Weights of a small image captioner.
Model: 4.89M parameters, encoder activation relu, encoder depths [4, 8, 4], encoder widths [48, 64, 96], decoder layers 10.
Training: adamw at rate 0.0027, batches of 256.
Data: trained on photos with spoken descriptions (Open Images, Localized Narratives), 8.6 epochs.
Rows from block 3 of the text decoder, named by matrix and row number. Rows with one number belong to one attention dimension. Each number is 128 + 32 x the weight over its row's rms, rounded and kept within 0 to 255. All counts start at 0. Numbers have three digits each. After the name is the row's rms in percent of the matrix's.
# q: attention query, key and value (stacked) (decoder.blocks.3.attn.qkv.weight, 384x128, the q third), inputs 0-127
# k: attention query, key and value (stacked) (decoder.blocks.3.attn.qkv.weight, 384x128, the k third), inputs 0-127
q.24 082:123105089117065057170110090121185107131097112137149145132127188151196115187138106149141173150116109090112149169109114141104099135187118142114082158167118137202139144127160137100123118160081094117134176201080100185094161049147075154179133089169117157073093136111135123097115175124105132102135117089113082133094141124124161091158112166108118111087150160175172171094159109128139121136096
k.24 085:126160124173145116121092147172147132174151112141162130119181132183156101111160125067080146150105138124112146088100110089191116113185137114154115070103121128180073129092132169098120157150110121108045109190152116146111100222117067121121158165130165072077131170174107202143142161147119160122079159105146144092095110154116136147147116147130145086067094094138086110151088145097112114107168
q.25 074:153103174197164152125093136122145111151127110122173126147155193136147233092103082102132073159123158110141093124098102097131050115133178115098110122127122141153093120128176127163180099119100111129112122095164075149108171142122084088148133127168135125080160068125095111144098154160098135123153110152156086134139092106116130147116156115221054100196106105129193117159087103132125093136171
k.25 083:123148107146154105110103110170114165145104158041152128142162116122098147090117134159098175125157167062104121170186122157094100100105122101124154079109164153147078121153110040109137124194127159071111133130151106131073109168158090140114117130080123117144102110178166116190138181162115122133106162112078167122159098138087142108138143142165087093127154153141084194167204110166145163071147
q.26 099:117178096148126143139118066166118143096160144130135074105103163122099110077078123115200114096155120121068120154167197114132136144082061166147101110087136122183077189090181133200122039119102138129158135121108128159107150125139079077124123146186112132111115130075176118140129101133121083170174102106177112135132180165150046122146152111098156139109155179125131163127128137147129131105135
k.26 091:084143139085128111145170099147068068179133107065156142137088101102128122183157175139140116122096138095115160109124126149083147126181079140084116102122124149172178139155115199115110171097102129131163091098094108084138158111184146092107091160143105156184126121199076151116110119168109157156153149149185175132082146110101105118131091128164139126140151099123129193078146129132118099214057
q.27 106:110044138184146124163173168136194068177179135174147189094113175111127095129120145105217133136073162100107087108149136120142136068105123163170154138159121155150171137094135119140127155142116097102059126111132149185112126123178166101055131143096158097112145188123144097122122143130129153143095141095133080096122104132150134145107072115106088108181164083125154120107051118125150102117097
k.27 098:167157159110116109102091137152178149111134122118158166089191183121147193135134179128117131155141154164084107107089101103136136117126094081099123124148128089082088136130158154145177152125126125133164124192119197102134165092119137125088101087102152103097110129113055160079134102082138131053111120141056088147134064128089179151170192164120157149105098160136076157154158184183131153092133
q.28 107:143166186133206185104165164156071107132142131140096098089162131100167112125162172101132140155115175136116194094081059117088148155116107118138118150082130136157060085124063125060152090105097145140169173116089070136127108121100130135122098174140154149096150123153129131172135070092125160082122136108107143131112166196072109143113179145091170144065137156161108097153124136113161144137158
k.28 108:113107154070057107178132139076155111144119162183156103125087094146096117119044140134183039123171098100150101117158190109150106089131089106149164130151089128177105137136152096202117079140093169171131123113143161100148120153134108131131120118131148163148127125133128122126147128115112093172174111117185096160089080157186155127105148115107106159199092108059114156147130073137160113111183
q.29 097:138102101087072124144085102096165095129112122097142123173138139104206121080115142084163159149196144118160130173131128169140130114177105103151094166147126109076177142118161179098069102111115103136148096097189139124095170164066071097089153131123184125180131133161125062065140137146100123199154114110145120106137129131121118125151076156114097130204110108110124156065142096150164182133102
k.29 101:069128152172105097146174162169140129124153115120136141147146133125135106177159210124061166120125118116097181134000119134105170142092093159125079097127121137123093115123108137106108147111116056163115115131058144135159158160182130157117087084138051170122146141096124095130101121117095181081138161128111189139157120142132150172160111185123110142112168074173113131116106167099152142093122
q.30 102:152177118089077151240067108129098146134121143146129073141091130148124182074086123112154134137165112140149121101146170183171090108080085108097175143117161117157102158122155156117146154130152169098124098092179149093050146162134137149133170103200110143141126130125091149088121158196104151154063109137159098131089121086158143109152143070095128106173147099090125140123113179123068139121140
k.30 100:115138124148161163093135109140103108150132112106109142130149134082166079137141167120110202148113175130105152092094183093095106139132092181119136130130121141102171105184077179108115135102136096124156138079154114064088155087128142111135112165112106159121133103148079133139112164137136167160132162116141179127073153115123107141126087170197154082112169120202115133049176142060043178178083
q.31 104:160172091100146129087150120142142090125138131126146142135132131153194113175119145128141048142170172150133140091168112103142128139135118117108150159087132056107114135111127105150136124115194073105073126247137105145140070097112150108111124162123108117084132134139175179203143112048135103131118070146143043130173101131121059145146114154148165120057101161138125117100162137128140103115112
k.31 105:121092188047069175201126173113117134174037151118154081117120179111114091113085086161107087139133159144147134121111109079127186130098164107172149130108156139171116117126121117147086103142122150137166130177166104156093105205146142124153117065126159119166083137084163140146129132148149087106126128098123146118158081117142167065168100194119121156082094103116159123145123072123152105096100
q.32 086:115151139106116124099150104120110116122146098108123114131096085110131168092123157109116157146089085162115145064172177042108176120114172158119184121113156112110153111191069126122126104142115169104110108107145133116114126153095154034161125083161143183129129168133072099110156132065158179175102105143186184102143126130144129187121088187159138167126085140220101090153123146121122166143099
k.32 082:099103122127183115181131095131098134132102174153104151146036128102158119127129161151155152127112133084125120112097057102135090143065132136093107151131117174128095161082101155106187149128127121149089087100178154104142177126135157177087140115151168102120111147102190116181071101138108111188166106163097185106159174077167126092138077141136179191133126177170112106138062120167126102108146
q.33 098:229129104136122138102107139096133138074167127100140124102151073136084112105165116158082146114129152140101165091128157148099152115168120123062115116109148141123147096085197153137175142135195104132124099153128170168134088070177158197127150158092096084139075106126136182128112139152171121088182129066117095092144154140173126114171115103093117142104154124146121109138201103115087084055167
k.33 089:075164093144116127060128148134162052127117133145067147140125128119171097154126107141135062140171164132160060116117129118227170124100128167140138167126123054160160124116177131096141109166092108107096115153087113062118129108084123144177122138111198135160163148107127147080103118085171140093121109159134154171129119154099054124087124177162108098170144195182120141093102142112142141120126
q.34 104:093115148126107168150099147156158092088047133104112066109124119068126159118172170162164140144148069150105191189137179098132108130123135161181115145105212140108073183117077167165068103080100114100144160122073114106126129150088138082118157153127149145136147119126132112116114159157138119181093149165102095165139111056158155090133149100158118105127116125108156164059114128173155075117151
k.34 093:162149173141131120149136113151160187149128148151186130147150162109195235087130178077150194164112136130098190111113132142067100082076126060117105110158105112090117162159107101164091125150138134089109141125138090163165056079161071128126137135178094129084128104112113142134137119148168108160132178106101143151114136110127122128156110097105083143103059095106113162182135142153160101089100
q.35 117:097120106119166115094158161113123144121121051142102190085131161084162111165169154132167072156145082093160111128094129096142116082132186137115154142181085126087112122121120177101085112137122161156100179147094117113133116167114085126068150201073123110083144089152178105096122103091145174144128141174167102205153130145143087156079185138063086159134139127133133069119120127171156114098158
k.35 110:143103111117103145197100126164148083174115060155137097090142214114122108152129086128106165143177152168146144151112168177114123133146145153099086111119102092149132167113175180121163118127097106135135052127073078156077179160119169126109146073096136106172090122163155116093112178128134088101140186111158133138125124128065120147164128086145165169109111145139118107134073176110090042134090
q.36 101:171063082191113132117126082158121143119119111135089149106115057151064118161122091156079153112122101117127159200111100136121171143142183135131128148116128138087132144160038160109101157145119146132192158111112091143120125125067081146128124118104127161162139150074142049188075142121093126090159140131108116131167111097100082210139169118174141114131144141146183121174168142072091136117143
k.36 103:113138107134171131138101118142088094107124090158131091093105131141127177103128188063134162093096113074133198152184149122108100093148169115153132140146123088152140170187109139125120107103129132121113192111064162194086166097094109130138121124097069134142164156120137133173195150057102149162138047120157114128170189144130091157114113137152157123111081161082117155134093205074111107145129
q.37 104:193119156116086159117176129090167163124122126101170123131116148082124167138158136157108089092115117137110108136133166102187102096145132147198050186115151080105118156084120183210116106101107122100141141142173120177104114155154172098066230150118109134111152117171114115088160093150104092149135180117105078147132130141134117175172062123153097120062168115143140135105114111139150097116096
k.37 103:120147134155130171115154161150164140126164156100105118158125167136091140124142113135118123171078125126067120119049106160044134118138134141051125094137185110097127104165121127120068155178111138102122064093065123119093140105130169142124106089130131172108132138106154165117063056167159160172164117166177159147087110099129140125137121088060164142163159189164182124109135057150120121083143
q.38 113:130116147077135144116055118127128142111146122150135077162169173100106113055094099141207060149141159150117084172143100137137168126115154099156104131105123123136131162072197111154196147059106145103122160143168185122057166122129132133112183116112149111163105104098094143141172113156140101143177138141148135108140091112141181035159186139108150087110147141057143089115124121117135087128123
k.38 108:159136139121125091110140127089143150170095191158110164099127173126131152169127111144113173155101108078117125140104143125120118152097154110079138143070127184140120162209097076130148160180176175089122088153217095095173128120161096167120159139146133075115119072072138140137069081143130129108136079162138147168040146086182129121080082114094113150129117106138145087094113103117165142101172
q.39 109:129116103132169096128152135134136173130128151117140103094092127092133100092153162055119156087088057097084144121156173081174069090162145083163152099198121182150115150078083134111105124100173153134105078134162161149112153145128100115090181124127105121086165123190142138144168193115098098204117171133144102157156113146136098140093141066171063161138074134097147129120161138164120165143097
k.39 108:100116087139096138102144088153142121118111137101119118153157187196085127091120061145089156170165177142105087155080141112090104168210103107121098148136098114118179102212132147062071138167102099150145093125087143134135094182106123048109092154123160133175099149148169099162090122173158144112161105151127140145078175135071127124162109139080140089113145163159157146124112101132076141161132
q.40 084:134172102148083141156094143096165109183123135134088109153132101147117134124168123152054155154143157106171131143123152126122098124049132093073101133146114128147142107069169153086101067141161114131121065095107133190108113145072108105118124100110147126108129158175122123134172129212133092019145155136168107149154112121117108126123128142113081144104177184127079133155132172180098171126212
k.40 091:163103179120155152148111151104092136049163129113162160160111099105215188092106147137108130098100096190168087120180123135074119112139130147110136101136134143101122152115103156176117112114158097140132124099101121146157145141168161061128192164190087137137179131110140089180085112143075193179153116136097081121145129072190102128059109097097134099133121061174125132134095107114100122117113
q.41 082:084174139126092126180113141179139138154057151159114116089126150101113156115127146125167096123143081195172137196124113137061176168108117144174134130069189138147073138152124192138091093106093145123173133143086059126108159158103115111175108110145143126135127136072130122087135110123079121037091106186136145105153138134140098121112124108127177124103134125129168103062134169081155185163149
k.41 092:102173134137198145127118127136115166120142089108154180123114127132119142121146210086118204153110125093146155111173130053106080103136123109111124160163162140063157146136075086127101106174185140098130112158119094160130157122184143127062174154151151146068153111199114134126129106179114123127157188046160097075107129121098124151161138114151122127089080119118081091106107179127127098102078
q.42 110:124107084083167080080184151102117148124147149145170191136119154088103108083151135134116131138065153127095136113135120070151078064081155120155186145182104128086182118157060129161115094123125108093137110128161154154143180144151154068053154162106128106147171160135124120153137111076095194197136179122107133170169128164121148113159121142113117102122062155104136090155122079158112095111118
k.42 109:076137136122097103089135157115090107138106143087087159109166185144181131148103086161095121171152119122155122128103122178116141133181130172106133125082120080116175100155163170121108142213087070114121141104132164092134174091109155131177086117077194088185129152077143125095084128089150200137120152148100133174100121131058100150084124166089164121123116174155187146095073137130108121151123
q.43 107:183157160136114189141098111118152166115185195149093081190181135091161119099108145056110074172157173145178162117131157145176133120076159133109116134112134107074114116105132113122124136078095104079161099077195116103050109096118105171172114145112117129133133128138075166150156141158062115128053141161155148089122077123116106159130121149119106124149175129140133080104153165127122158089163
k.43 106:163145116189123097136190187162144163198198168122091115134124093111102106124153143106124108129127139109096129136099116088134162118130110174175090149070132206127110089140051096096114102159168107134144091078129140107131143101133109144108152169136155138154146134128164146140133106134089098096109072097172176102064091107133149103092086131159090141128159141114184183066153086100172171088070
q.44 110:112152129137155062102105157158151087196123114144081080183141143104146131134116144211118122162127165068140113200104085058104080119105138131126115160094121159139112180115108064200131113142115086093198102133160142110149108148117207155111123188148120098157106103149112133186120133157127148109155158117082157111178066118114105109156132094060125165133113085140140112148101118115101169127153
k.44 107:088150154122140152076072168213114115113133075156151129091152145070172161160149091156132108119084142103152181130196098113147110060134187162120091101138105177114110129142091138159119125105136114167102111159161106103129129112093197092143118123100115149132158094128145127107104108131108202033157068110074138112145154103151167114137137119123123096108100133183139129183098117152200072133146
q.45 106:108160119110151134144123078118093134111120104109134162114127121159156127135174144160111117160183133160109068144132142140059119198167079160116038107072089157068103157162093127121118106066153126154137132110081150134156124186084118169157141115164109169126141149190159064106090088104147148094207075141170187095145167143086078113136097105111158142094103145171128155130141112099097107157123
k.45 106:125099127111204150140140116083210137119134120105162136154135129097127089140103126094177167085080099171142129116125224125149116129102157142150147131154130148152150124134127178199077143061130162173135124147119115130150125093139201116100097125095111154071160054107097123123174152116138134212145168085135114105176170084105112162091137095174129093120093113111124059141106156074100106117116
q.46 100:137145146129112124166159109119175174123084187146103137132135104113069153112121124138078163143111066086127146146194114098115148142153129133153112147072085190112074109150134111128131099116147123116160163091114101129142128095081098182101117124205099135149082101121128196177122123161079046082124130108196125084066157161131106155104139128075154161122154131140124188151181136153140142081196
k.46 103:143160137100123185086135127143109157090203130107093129110193086106134087141143143131145155112082134122058157104126098085142148103117093100097144127146133153136188104154127077151103135159148053190072125085105141153134139124125095158124113139079163145071157118174148149188173138117147122181127123079122163095092165187093061153079149094206154172103140123144106112154082081131105127107115
q.47 108:134106096196173099090144106127104153160169083136163130070117116179139167110128131087143146127153177122123098120191090177173086092084099097136181095092091075112108123145095093121097100099081125141147156145117212128119175127121096108177081175088097122122148097136165163182214134151111139159124142132190130155126098166120127124125118133143147072164112100082095155137100082189132156149127
k.47 106:101142105115161119129130139174113041113098091123139179098105105165094143176141085138128090079163111123139084127159120097154239141122115146127204157091112106175117141141154142115141105164104164152181124143117086081141141184124106128134108148095204106181067077161125067120139147088087114072159106176163154139114079122084134150075108113151154104152150129109109116150121126185100149153131
q.48 077:098141062098162131105118116168127160124173135113137160090134106105144099073160137134139168118071128182095183091112175091115229121172136097123127067136080173143093119099108148128147133154139118183133131131102146145095103095095113196151147148082150091112165184116150131112096141129116149124101078096144095130034145192158120123067188126101104109104086171131116156101166170163123135118110
k.48 083:089114097166132151150099133084103099204111128113117133091108165191149147109111140155117095104159153099185106170109056140112095083101123112105120149149132132129166156186142130179081130053167096097142128155125162158132122106187110088122186114153103144181121069094100024140071134132115108139124069105140213114165178129143090092172126124151144097152143165141138126159106116104104135112141
q.49 087:151145106198111137149129113128103132102153186135196138145112147179140108129089093069097148118071189163130138126118104113078144124073148137089164091154139098177110121133146116100168138107097114154123162127098153157121178141133111104142177051156102106108140212121122165150147132105143119166117129106201101044101155164035120160100153180148104141122120099128127096106087105061084127129146
k.49 080:128122111167165169118126119106111116074127114107144141229130124104149159130143153117113069105092089103112133164087091141088162137116121098161074113136138110082116149114158110107059080119114119165136054103147156080172134118093119112229152081145124153101119101165106152138125088171126153151180097169194173107184157087152099111148165117161138115115094130104136133176145089196160130165088
q.50 102:136142144009112146147142134141094116089105107134119095126132139105114133144087154133164084175139124133060099081149161134115151124116136070172060088132140186100102173098175133132076106119136137163125120139156178126109060081102089120102168140150052130169126119120090117148104125101115122160116138157175156198110190109132187143186140147126090182107073148120155149109158096131171092119146
k.50 095:108119089105193098099147105062195164140099131109127152154143160101152174128088064115102169131099171135205051133192097090118125101114115101122183157117077162136168102129160093103130142120116139134170110176098117098161118122166043128139089140156168136183126030145144107161137063139083164167144096106136111115123088097167133114081121133135148130140153159156134156103101128131150145123137
q.51 102:122101143033136110137093131091134165097150198119120086141160205114214160035084175143150136160160083158139132117141109161158126143127132084116106194083139111114095068164137154160164077095148124132183124131125164156109119117073142123065151130117133109081150111194179146109098117103085126102154118122142084118095154128148139116122120129133151143109143078088166108088142180169127127107120
k.51 102:105173084148137086116145082060129176163147164152074128107082108108120150152122134114139149092116136125127123115155080093145056065146136135147104142175123136160110186103136095146093135126086122103133121141086130119104206162170097112129146131132137151173132062129131088081104132107091155207149146089131194084153190118188117166163081182153140134127102138182163095136132175120170100068127
q.52 098:127150134166089124126126116110123146105154159187129098139165102078157128098111163095150144171146094150115090096148179111108185076150180145143101128068120074046089098060183161120142169150155150124142143119115139098129159109149116143138112097142140146111157100105112162106143198111073066121128164122109095161131119107109079167039107133111156147125175197140200166198123124141098148155129
k.52 095:106096100185154088105093194095170112126133157140118077077072160110141135129069124142190118112103184039165096173131094126143111085168142121097122119123135113119111164081103114124058117106086129151157141187132171098135142141158139186147121099125137117152090125124113148138195091123159136191105148122102096186153121107106168167117157198067150169108107170081125098138136118165153116085123
q.53 104:144199130129131112094197156086171142111113119127103182138162126131079113135162121132125137103083093095120099137189146101140110092084127150097193129127110165128134096135125118182187185089113145100119078136187139163098076084110146139099134123068164121092136035183063167123100124192152107138121089145099118125111163095176195119132139135126156128120122118126120146149133140158104123070209
k.53 106:060089091104145062129174109165059161087141098137150117093077136156101172138179182102118155120129121139136142172124133087056148132109164140145144066166159116103153108140093123103119164164180101142154174169170162157121170117153041123048063049131081114151152183097139145161162097148116135087104140137111105108099182147130135111133131124094136146113162132148126106168117144135129144147149
q.54 104:067117059106126120111125172126116110098147184112149178138153156151128117154056195177154129120138116123128138079157082116191122121050132106062180137160151124142137078135169149128179129134079115152054111179116166116122084143134176122093136121107107134097101194149178114132101123155151154091097081075109120121145168146159119131115153135095122105178158092120131085116101152142056188149116
k.54 105:129158153082062151169176072121103137092093149128112144120116150195084100145133128143070123110202162134124171104121084174159207139164122161173124109114145104116091136163154132101091106090126078177158118141131109134109206135104082143089172088177121149159067091140095142092130165136095120135113127095155166084092155078134121139178074186110090079108164105153159145126110157155114147120133
q.55 111:117111181139111190113070130129144155055076163160148201156100131075171140100079147167086140129134086144142148094155171098152147107134082147167139129180080172127098133159145085136136106146143182151116053073081080159161148130125067136137167132152055116119139158158063113107095105159112177070116130152133111142104165141143129140115139114118155189181123103084151100129107147113133158133164
k.55 111:123132137112117201154165116072120159130157154149151128119122187147126083101087161086155150118120142183100184103104190140130113088156115137144141101140119101165176034100138098091152099078135107149082148108100133139076186142205094152142071118125095131110153086145105136138205160087064158126121103062145140125166140132146165170125095129122090100148148197090126181134153100118133148117112
q.56 082:123107135126177118075057106186153139127130116079102161070105092096102135158147157129158151083141116142113195152128080049180149138115123108131185109083160093132137168079137085146116112171170130113130117157168129139118157121151131131148113088178101147160159143191148089057142089133140137133129132068052160135148098111054098168122123088118107156180159074131156116158136129120114136069084
k.56 081:148089109142142090059136082085134133070100112101135153117068086121163095122113168155091101174133177141148127088186131101125104147140133102122076109198107172093065211137085137081129158178139098171132155127093154154169119155179113109083217049159133149121135117135096110167123096146096130178145153136167098127124136172141160126080150120109124108138145109118172162123102137150132080169133
q.57 095:129131042157118101077115104126129100117183133116112147136081112126116074080146109156104192113085176160169113147147137134108123091059127095134146082193115115138186098106143095122120119177141134140118051140142116195132153117123148110127138098132121130096183138196144105133111172180186128154129167081061154120094120138076105138144127187124112127122119160144126117194166145122098209077155
k.57 102:162140148121089170195140137145121140081114120119219131119133151170171136130126179092109103117172125120109161096128172152179182121121069165146102126121159125084077127152132143149163080094118112177089119071094108127129140138108145123124162067121075113109120203095120176084174088102094093143135093121180146085087051072123177088128161119145155091133103115150131152135138142084105106191136
q.58 087:095123093157067180102087160115049130119161115149129149141093156162128121096100097163142152119145193120135096140078185153140120120111123122141136055122084110095185065123120088142134165164169133104099197084089127173151157124066120037163105136122162165140113135095102125117098152108134160098133155140133114105173177140132171116190118142124113143119082166077136183120119088179143150184128
k.58 094:126139128117116145088141145118159139114167156145134142119158122145162139108141122157055109152118160101131151092075145078152156144117136105051124111140086140083188140188083103131123151065130068171127061095129162163109153087170166133217148161129073117118124094154116138192136076152154204128139167131128151143045140135135127086147167167143103143108095133156071131128106118104114155116205
q.59 102:155188102118083145105119125083145181104104158105083150182143181122149079115145160155112158137128122152106156131166113092138123137140117084122157189074156126101098139148108108060079087111131141087138154123125142081069083107097199125086138159140141067140153164191110136067090080058088157143119107096154081136184205111140143178105144088146099161138148153162132154124136117158161157144116
k.59 101:100127086129108112106193116039109158114124140112100110121118116116088174112106182136125156103118131068086131103088080181151087111148122134089091134149137214163126105177098108128118150116114098156188109085122172106166187164193145165094098129170107181149129073170151127089145102127070167128103130087149088140168132123166138133098140194093139080163114093159152169118120122183112160111127
q.60 111:055091119172074162103104126117128106096111167107125121095114100139139155203161152107110123095156129058073106092151121200214113100130098126144123117127132182136127132159167146144060156217118114125175114147157150123094108149121178107074117096116083136102143163126153111109134150126123180131106122108100120125172097101203148171188111121132123137172135150159066144130148088138098170116070
k.60 112:203094134115145143121213093102127136170137161128081150152163163137134084149090113128066158183126149066143077129115155103118070164130099143099159159096104131122175098122086126069160197098130047129133101115151129125123116134148118153116133124110134170170091135089106122139125150201195117107079164094103125110079100130148104194135107138075127105136191118155153182081103156127106157108133
q.61 106:138134084127148138093152067123162102103087132134093129125138140096145169172118114156156099104156155095137165140155143077175107127160185187159111047099128137130115124139157103164108123062085144063149139171159070141095089236142137164144133125128065099096154145144184113124173185108082116101114156094154128103113127161109161197115116128158135080131186122131105134131120146117063169147102
k.61 111:165180110163144141152149136111111126135100093172091064163164204117151191186133094103097116153135189092105108069143099205169103119067097083177115162128135114134075126125130161088111150119106088122096103182075110092131129095102088132125064080137120120115114118110140159129136162135154114137130161153076162125139118085146149139194134084100120120138107158171156175054148106133164132172101
q.62 107:167156134135093098122151101155171138076138136099166094182154173093180088156141178069164103090146147116100153127119133154148124041159126097141081121080126080088136166107143183106093106076152082113099147147168133094104088141168150088158172190090119148132167126142099139103157122121118130151053144104131095162122136139122171112165193072119165094175100173091136153158140096134139066112143
k.62 103:092143084130132040080160154115185138155158162131135133098137121112175172166130146135161209187056154053084057119133117148075125121162084140081124147158114127054160108125132120129116154161121107190148098041142158107154177117133089130106169142112109100174102102124180151140139153130168138127082140118116102175115092130132140090146119130131128149147143115122111143141054143132149134068148
q.63 109:163102150148122113114145102070145120135199152069140093083158144130156107112172149090188142129102147120105127116135109211133154161136106143128071162087126068189120126156116102038162114122147105140146129134106133095113181078183118114130119133138093106090161096112234165050173110127087070155162136124131129109128182141136133103131088149165178105124132103135100150136103102103177113146098
k.63 109:187127124180205072104128144128134134124186124105114154136114126106147150127156108126161126119132084112150088120102078168099111105105156144156130183156148160180156175135132150163132130126050081110172109151113078119134077098101154074046194169134193123156128139139110159157053103073125110149142156116088097126159049145138102116158137131148078059124129124162123116133100174122108149088114
q.64 084:094144185111059124134108157132164129128097163138098179129106127135146136129139082069116162148067130168133108144143122182132142126118139173096172084140135156139052164135101139128102149165173170177071111113094136106172192035202117082108112141158106129116078124177082148111099127088112143138103156111126105107131113173127098089136117083079171104116134135153121171093083108121140157205168
k.64 081:153098132145130134120081098149174076114152076113177158146088080115149128072185111148116088052170106153150085155164112059098078122158166130131159100121131135132104147146100207108145105145132165142130168210127094164142115109100107135127142146139102125128128168140116130169142109155131088106138147137173165108158127109104046200122148133142156116073118063111074082142180126132195104089149
q.65 085:168090125071176122124196111087101126110169119149128118064063071135072209162116130156133117071121152095158186143144138129060101131072112117118126141110128104122129127127085191164173115122129102078157087184141122112147183124121142116176098171120148154138118131191148122150155124139198148145094151121128140131147141133035136133146095128064155119155140106126157125150157105169066089111137
k.65 083:076066118159124049154110123160180121084100112094082142162177147113170136178125179096129175144188165141114178113140139193138142109088131129146126162148148109134073181121143127114045139148120138107107136126206135136152148165139141108091133080089053141108085162160111123119159157152130091140146126122092130113147190107087096176100144126146109111086108104122102112123054168117152171087087
q.66 092:101092096162115140056139117113138088136165091178146126083110097134136217129074141155139146122099109072156191110135108148141087081153123195112132105072097152136149088174138061184160108183071117167173078113135163186142094188129161131130123157126168081106167145184179148138151101099145176122131087119119130122122116148113085115110106099139122125139162086114111112152181105153086114086128
k.66 098:161195162125117164102183151144173102154147130106135092106109079127119096153169111090118106083161047089106146139137077095115147124119141142109165170171115084120134139122107095114172088086161114130077165146174084114127162158106091149155115174126110189117180113121207113179177208110128107090123115131139181066128159144080114104116083125114176091171094109083087154145103136101131099143126
q.67 111:145130178117096170149069174128117129123130134101103128138099138077188143147090098189162118175161145103150126101110105098118118209184145196103117142097166126147104109134139117097154156127094152165127090103116129070113120143121195181186130097169074103140106104164105181100144089107120153107108137146129100110081125121155123092125050066091149159116124156174117131136074170141152031138126
k.67 099:138139071161155155122140138101153122156107154118079126140103156145071154145075135174144195143063073086101113115101114116128120119131089071108132056120175133122123179133123165116038088202116128154145052157137115096131166098144159151119138104138136100079125194122098113150126160091099151176088136092099127147091163169131139101122146143138139115160154144174091199104110106168197169125136
q.68 111:098088130140137163102132085153190104182155081127165159114122133095134179165119126150175107146102146081171078133153118159118113130118155134025158091112159126119154156129076111107130137158098080097129129096148098121051100165153137112139120149122134109143182172145162198139161165148145156188076090104115121160156100070132121124071104091090192113084103149188134143166090115140174094139096
k.68 109:168137090107085172164116120131150111100138205124142062111048130202100139083077099120129133125147139104145090130111143136111115142125158125122194159064150175171115093124100093090140131094150157111162129127085082150105108113182135149166109168060124138081129113085156161173159120164144146168129094120119095087118149140152111175163075085080170100139115164073128141097191117122161185152135
q.69 111:119112114131095158126164163133089115136128140177165140079116184170174161188119115129079127151123138140117173103092043178143116163136083166091069151092120122159211067200119097119145137132106084172098156162071141130190111089144110104124078145118127132165105159071164081117117116110122130081134130136095125114082141152128163180146174173107139082114161091149148176136091127098107088133113
k.69 110:155159169106140173131151185141109126187107060087087141113062124069172113155124083152132085037147115097073120134144076120072158122115121087143186163119168088144092180108138133208156115116138134086102129115168110138168185170131143149122158164176113095094113129155120145122122085134095120151121132162155153106144154155120129102156108051154116163168132072151068110120126115132095106158134
q.70 110:135101120078173126146147121071165109148061143109165113148171073180110105146202170052163109149153107153119114144102144118190150088126171111177069129157130138142128129116168140070081151115101137088182087122130109154104132144106173157079133124126132108147099126091170137151116134159125125145022106129189128110130113097139169101080141139164094117138101199090142103136111064171145105145145
k.70 107:155127137157109135093151131132107163050143152114185182199199148166138096090072102123145113165124156181111160077100130124171097162116166173127112112109089139098154093122146098120093171094131084122112036132112120121128115041156147083120143104140138154090154133157102148078114132142154182117104117119101107131177163081112128144152146114175103129105157219094128162138122127166116103155070
q.71 108:133111107144086134117118142111077143121086109075112155103199146154082135151176072144148068155144192170160130182155141126112163155127108126131096083036064128143107140093114095162121120106118080136167089149088141162155085179137105138173146097155136109144115160139168143111112082107159113120176144153180165092136109164058139118160095126125136106053127094174134198118102088155132144179122
k.71 106:186138118177168152114065148121108141114144101113060176136138131095170158159127118111133106109091064098092172155085080127113156096101197108127115154068160182181119133113114110098082176172146124079093123105140121119161147154106149187170116129103130122115160071146118171131086069103130104164135100185142152153153123189186099132144117092126155188120153063135096069137086115129111097138119
q.72 075:137143125095111118085108126140073090109083104105105144177126161089138149133114212136148203129144182143111114099156125144102086126147096116128169159112135072095178200099156133127132078168082104108133131153114113140156161180113157128141156068173114048158094156138118090067121148125192057138093083126155157139135128124146145081162104133126147164095144135112137141168030134114101179146119
k.72 078:096129108130202120112134136161184073150081243130124165109147135167090149113135063125096181155114162132177138120110089112153181154076148102134100110083146201100078103144096190116129109104129136083162148142162067138123145107117044155089165123163150114081131113129103144166108130120148132084121132149163112101087125127052099141100097149126167117114131169116187146123162126127133161119137
q.73 082:097100131127135118133140104100180123160100094115132097133144104098089145111168152142117130067101168079136047132102142178113130111174129141097110164125085111106122099177099128153110194150090120102119074126120164063077119115197106163145121111134168122174158103163113142165173100144153119155188051170147130097200110117126060165099105118165153131175181088112191136151109107180135129170124
k.73 085:205155161114124153074129191160128162144183129142074140151145162148099122075177134129096137126125128115116118131136073090116156161098144124077110203136157122127150137080117136138118096114145140145106171104168106137167106076088124191162163131122156167106131090153118153185120138137122097099064135154095192093062110136081114133104130134086166170080087116113192139051156145140061090128144
q.74 099:113075117152088087094052144129127161116117153063117152180105119098129176117144174125105117120138108167071165175192191165155087118154213106156090162088121148123151180164117135125075132086121107162151077079103146112119133158154116103134173113145109153136165153194102112055093141135083122167134142170124116148172134151121130140148130097147125110149165067146093167101062161102132147137094
k.74 091:133106129117158164160106146185128141126071104102105122144149116126128158119113148182122130078086062124151121131141131139152161162112134171123177122100161192152109092115103124196154130124107185123037124090058083091108109163112214161076135152109158111126143152110175162155115044104089177159138133103099090183100070115149109104147153107116106135115120112108152119122187065148098140097146
q.75 102:076108113166116143090129099158142140119125129137075096101133168018169111108161075136144107167146148141127145077163136080133127119152159105132116129094077201166133160167175140139147084134047166111111126133100099125100073171155179114116125135152140072119122149201115164130139081105151187186137141106134134119106154176076121140139190149100125147119163157157102103074058154144147133154136
k.75 110:132156095106171148130136122093149153144097159110083117125120148108162210183119102153082133081104146088146142120132141156097133174137156113145147159062177151144155117092119121126106147118112112207066090128167154125153143153179209149112084174118104164158104120099095097195140056058051106167131087128124079102125153141131120116176141075116099108091151096161130189117118089119140138122121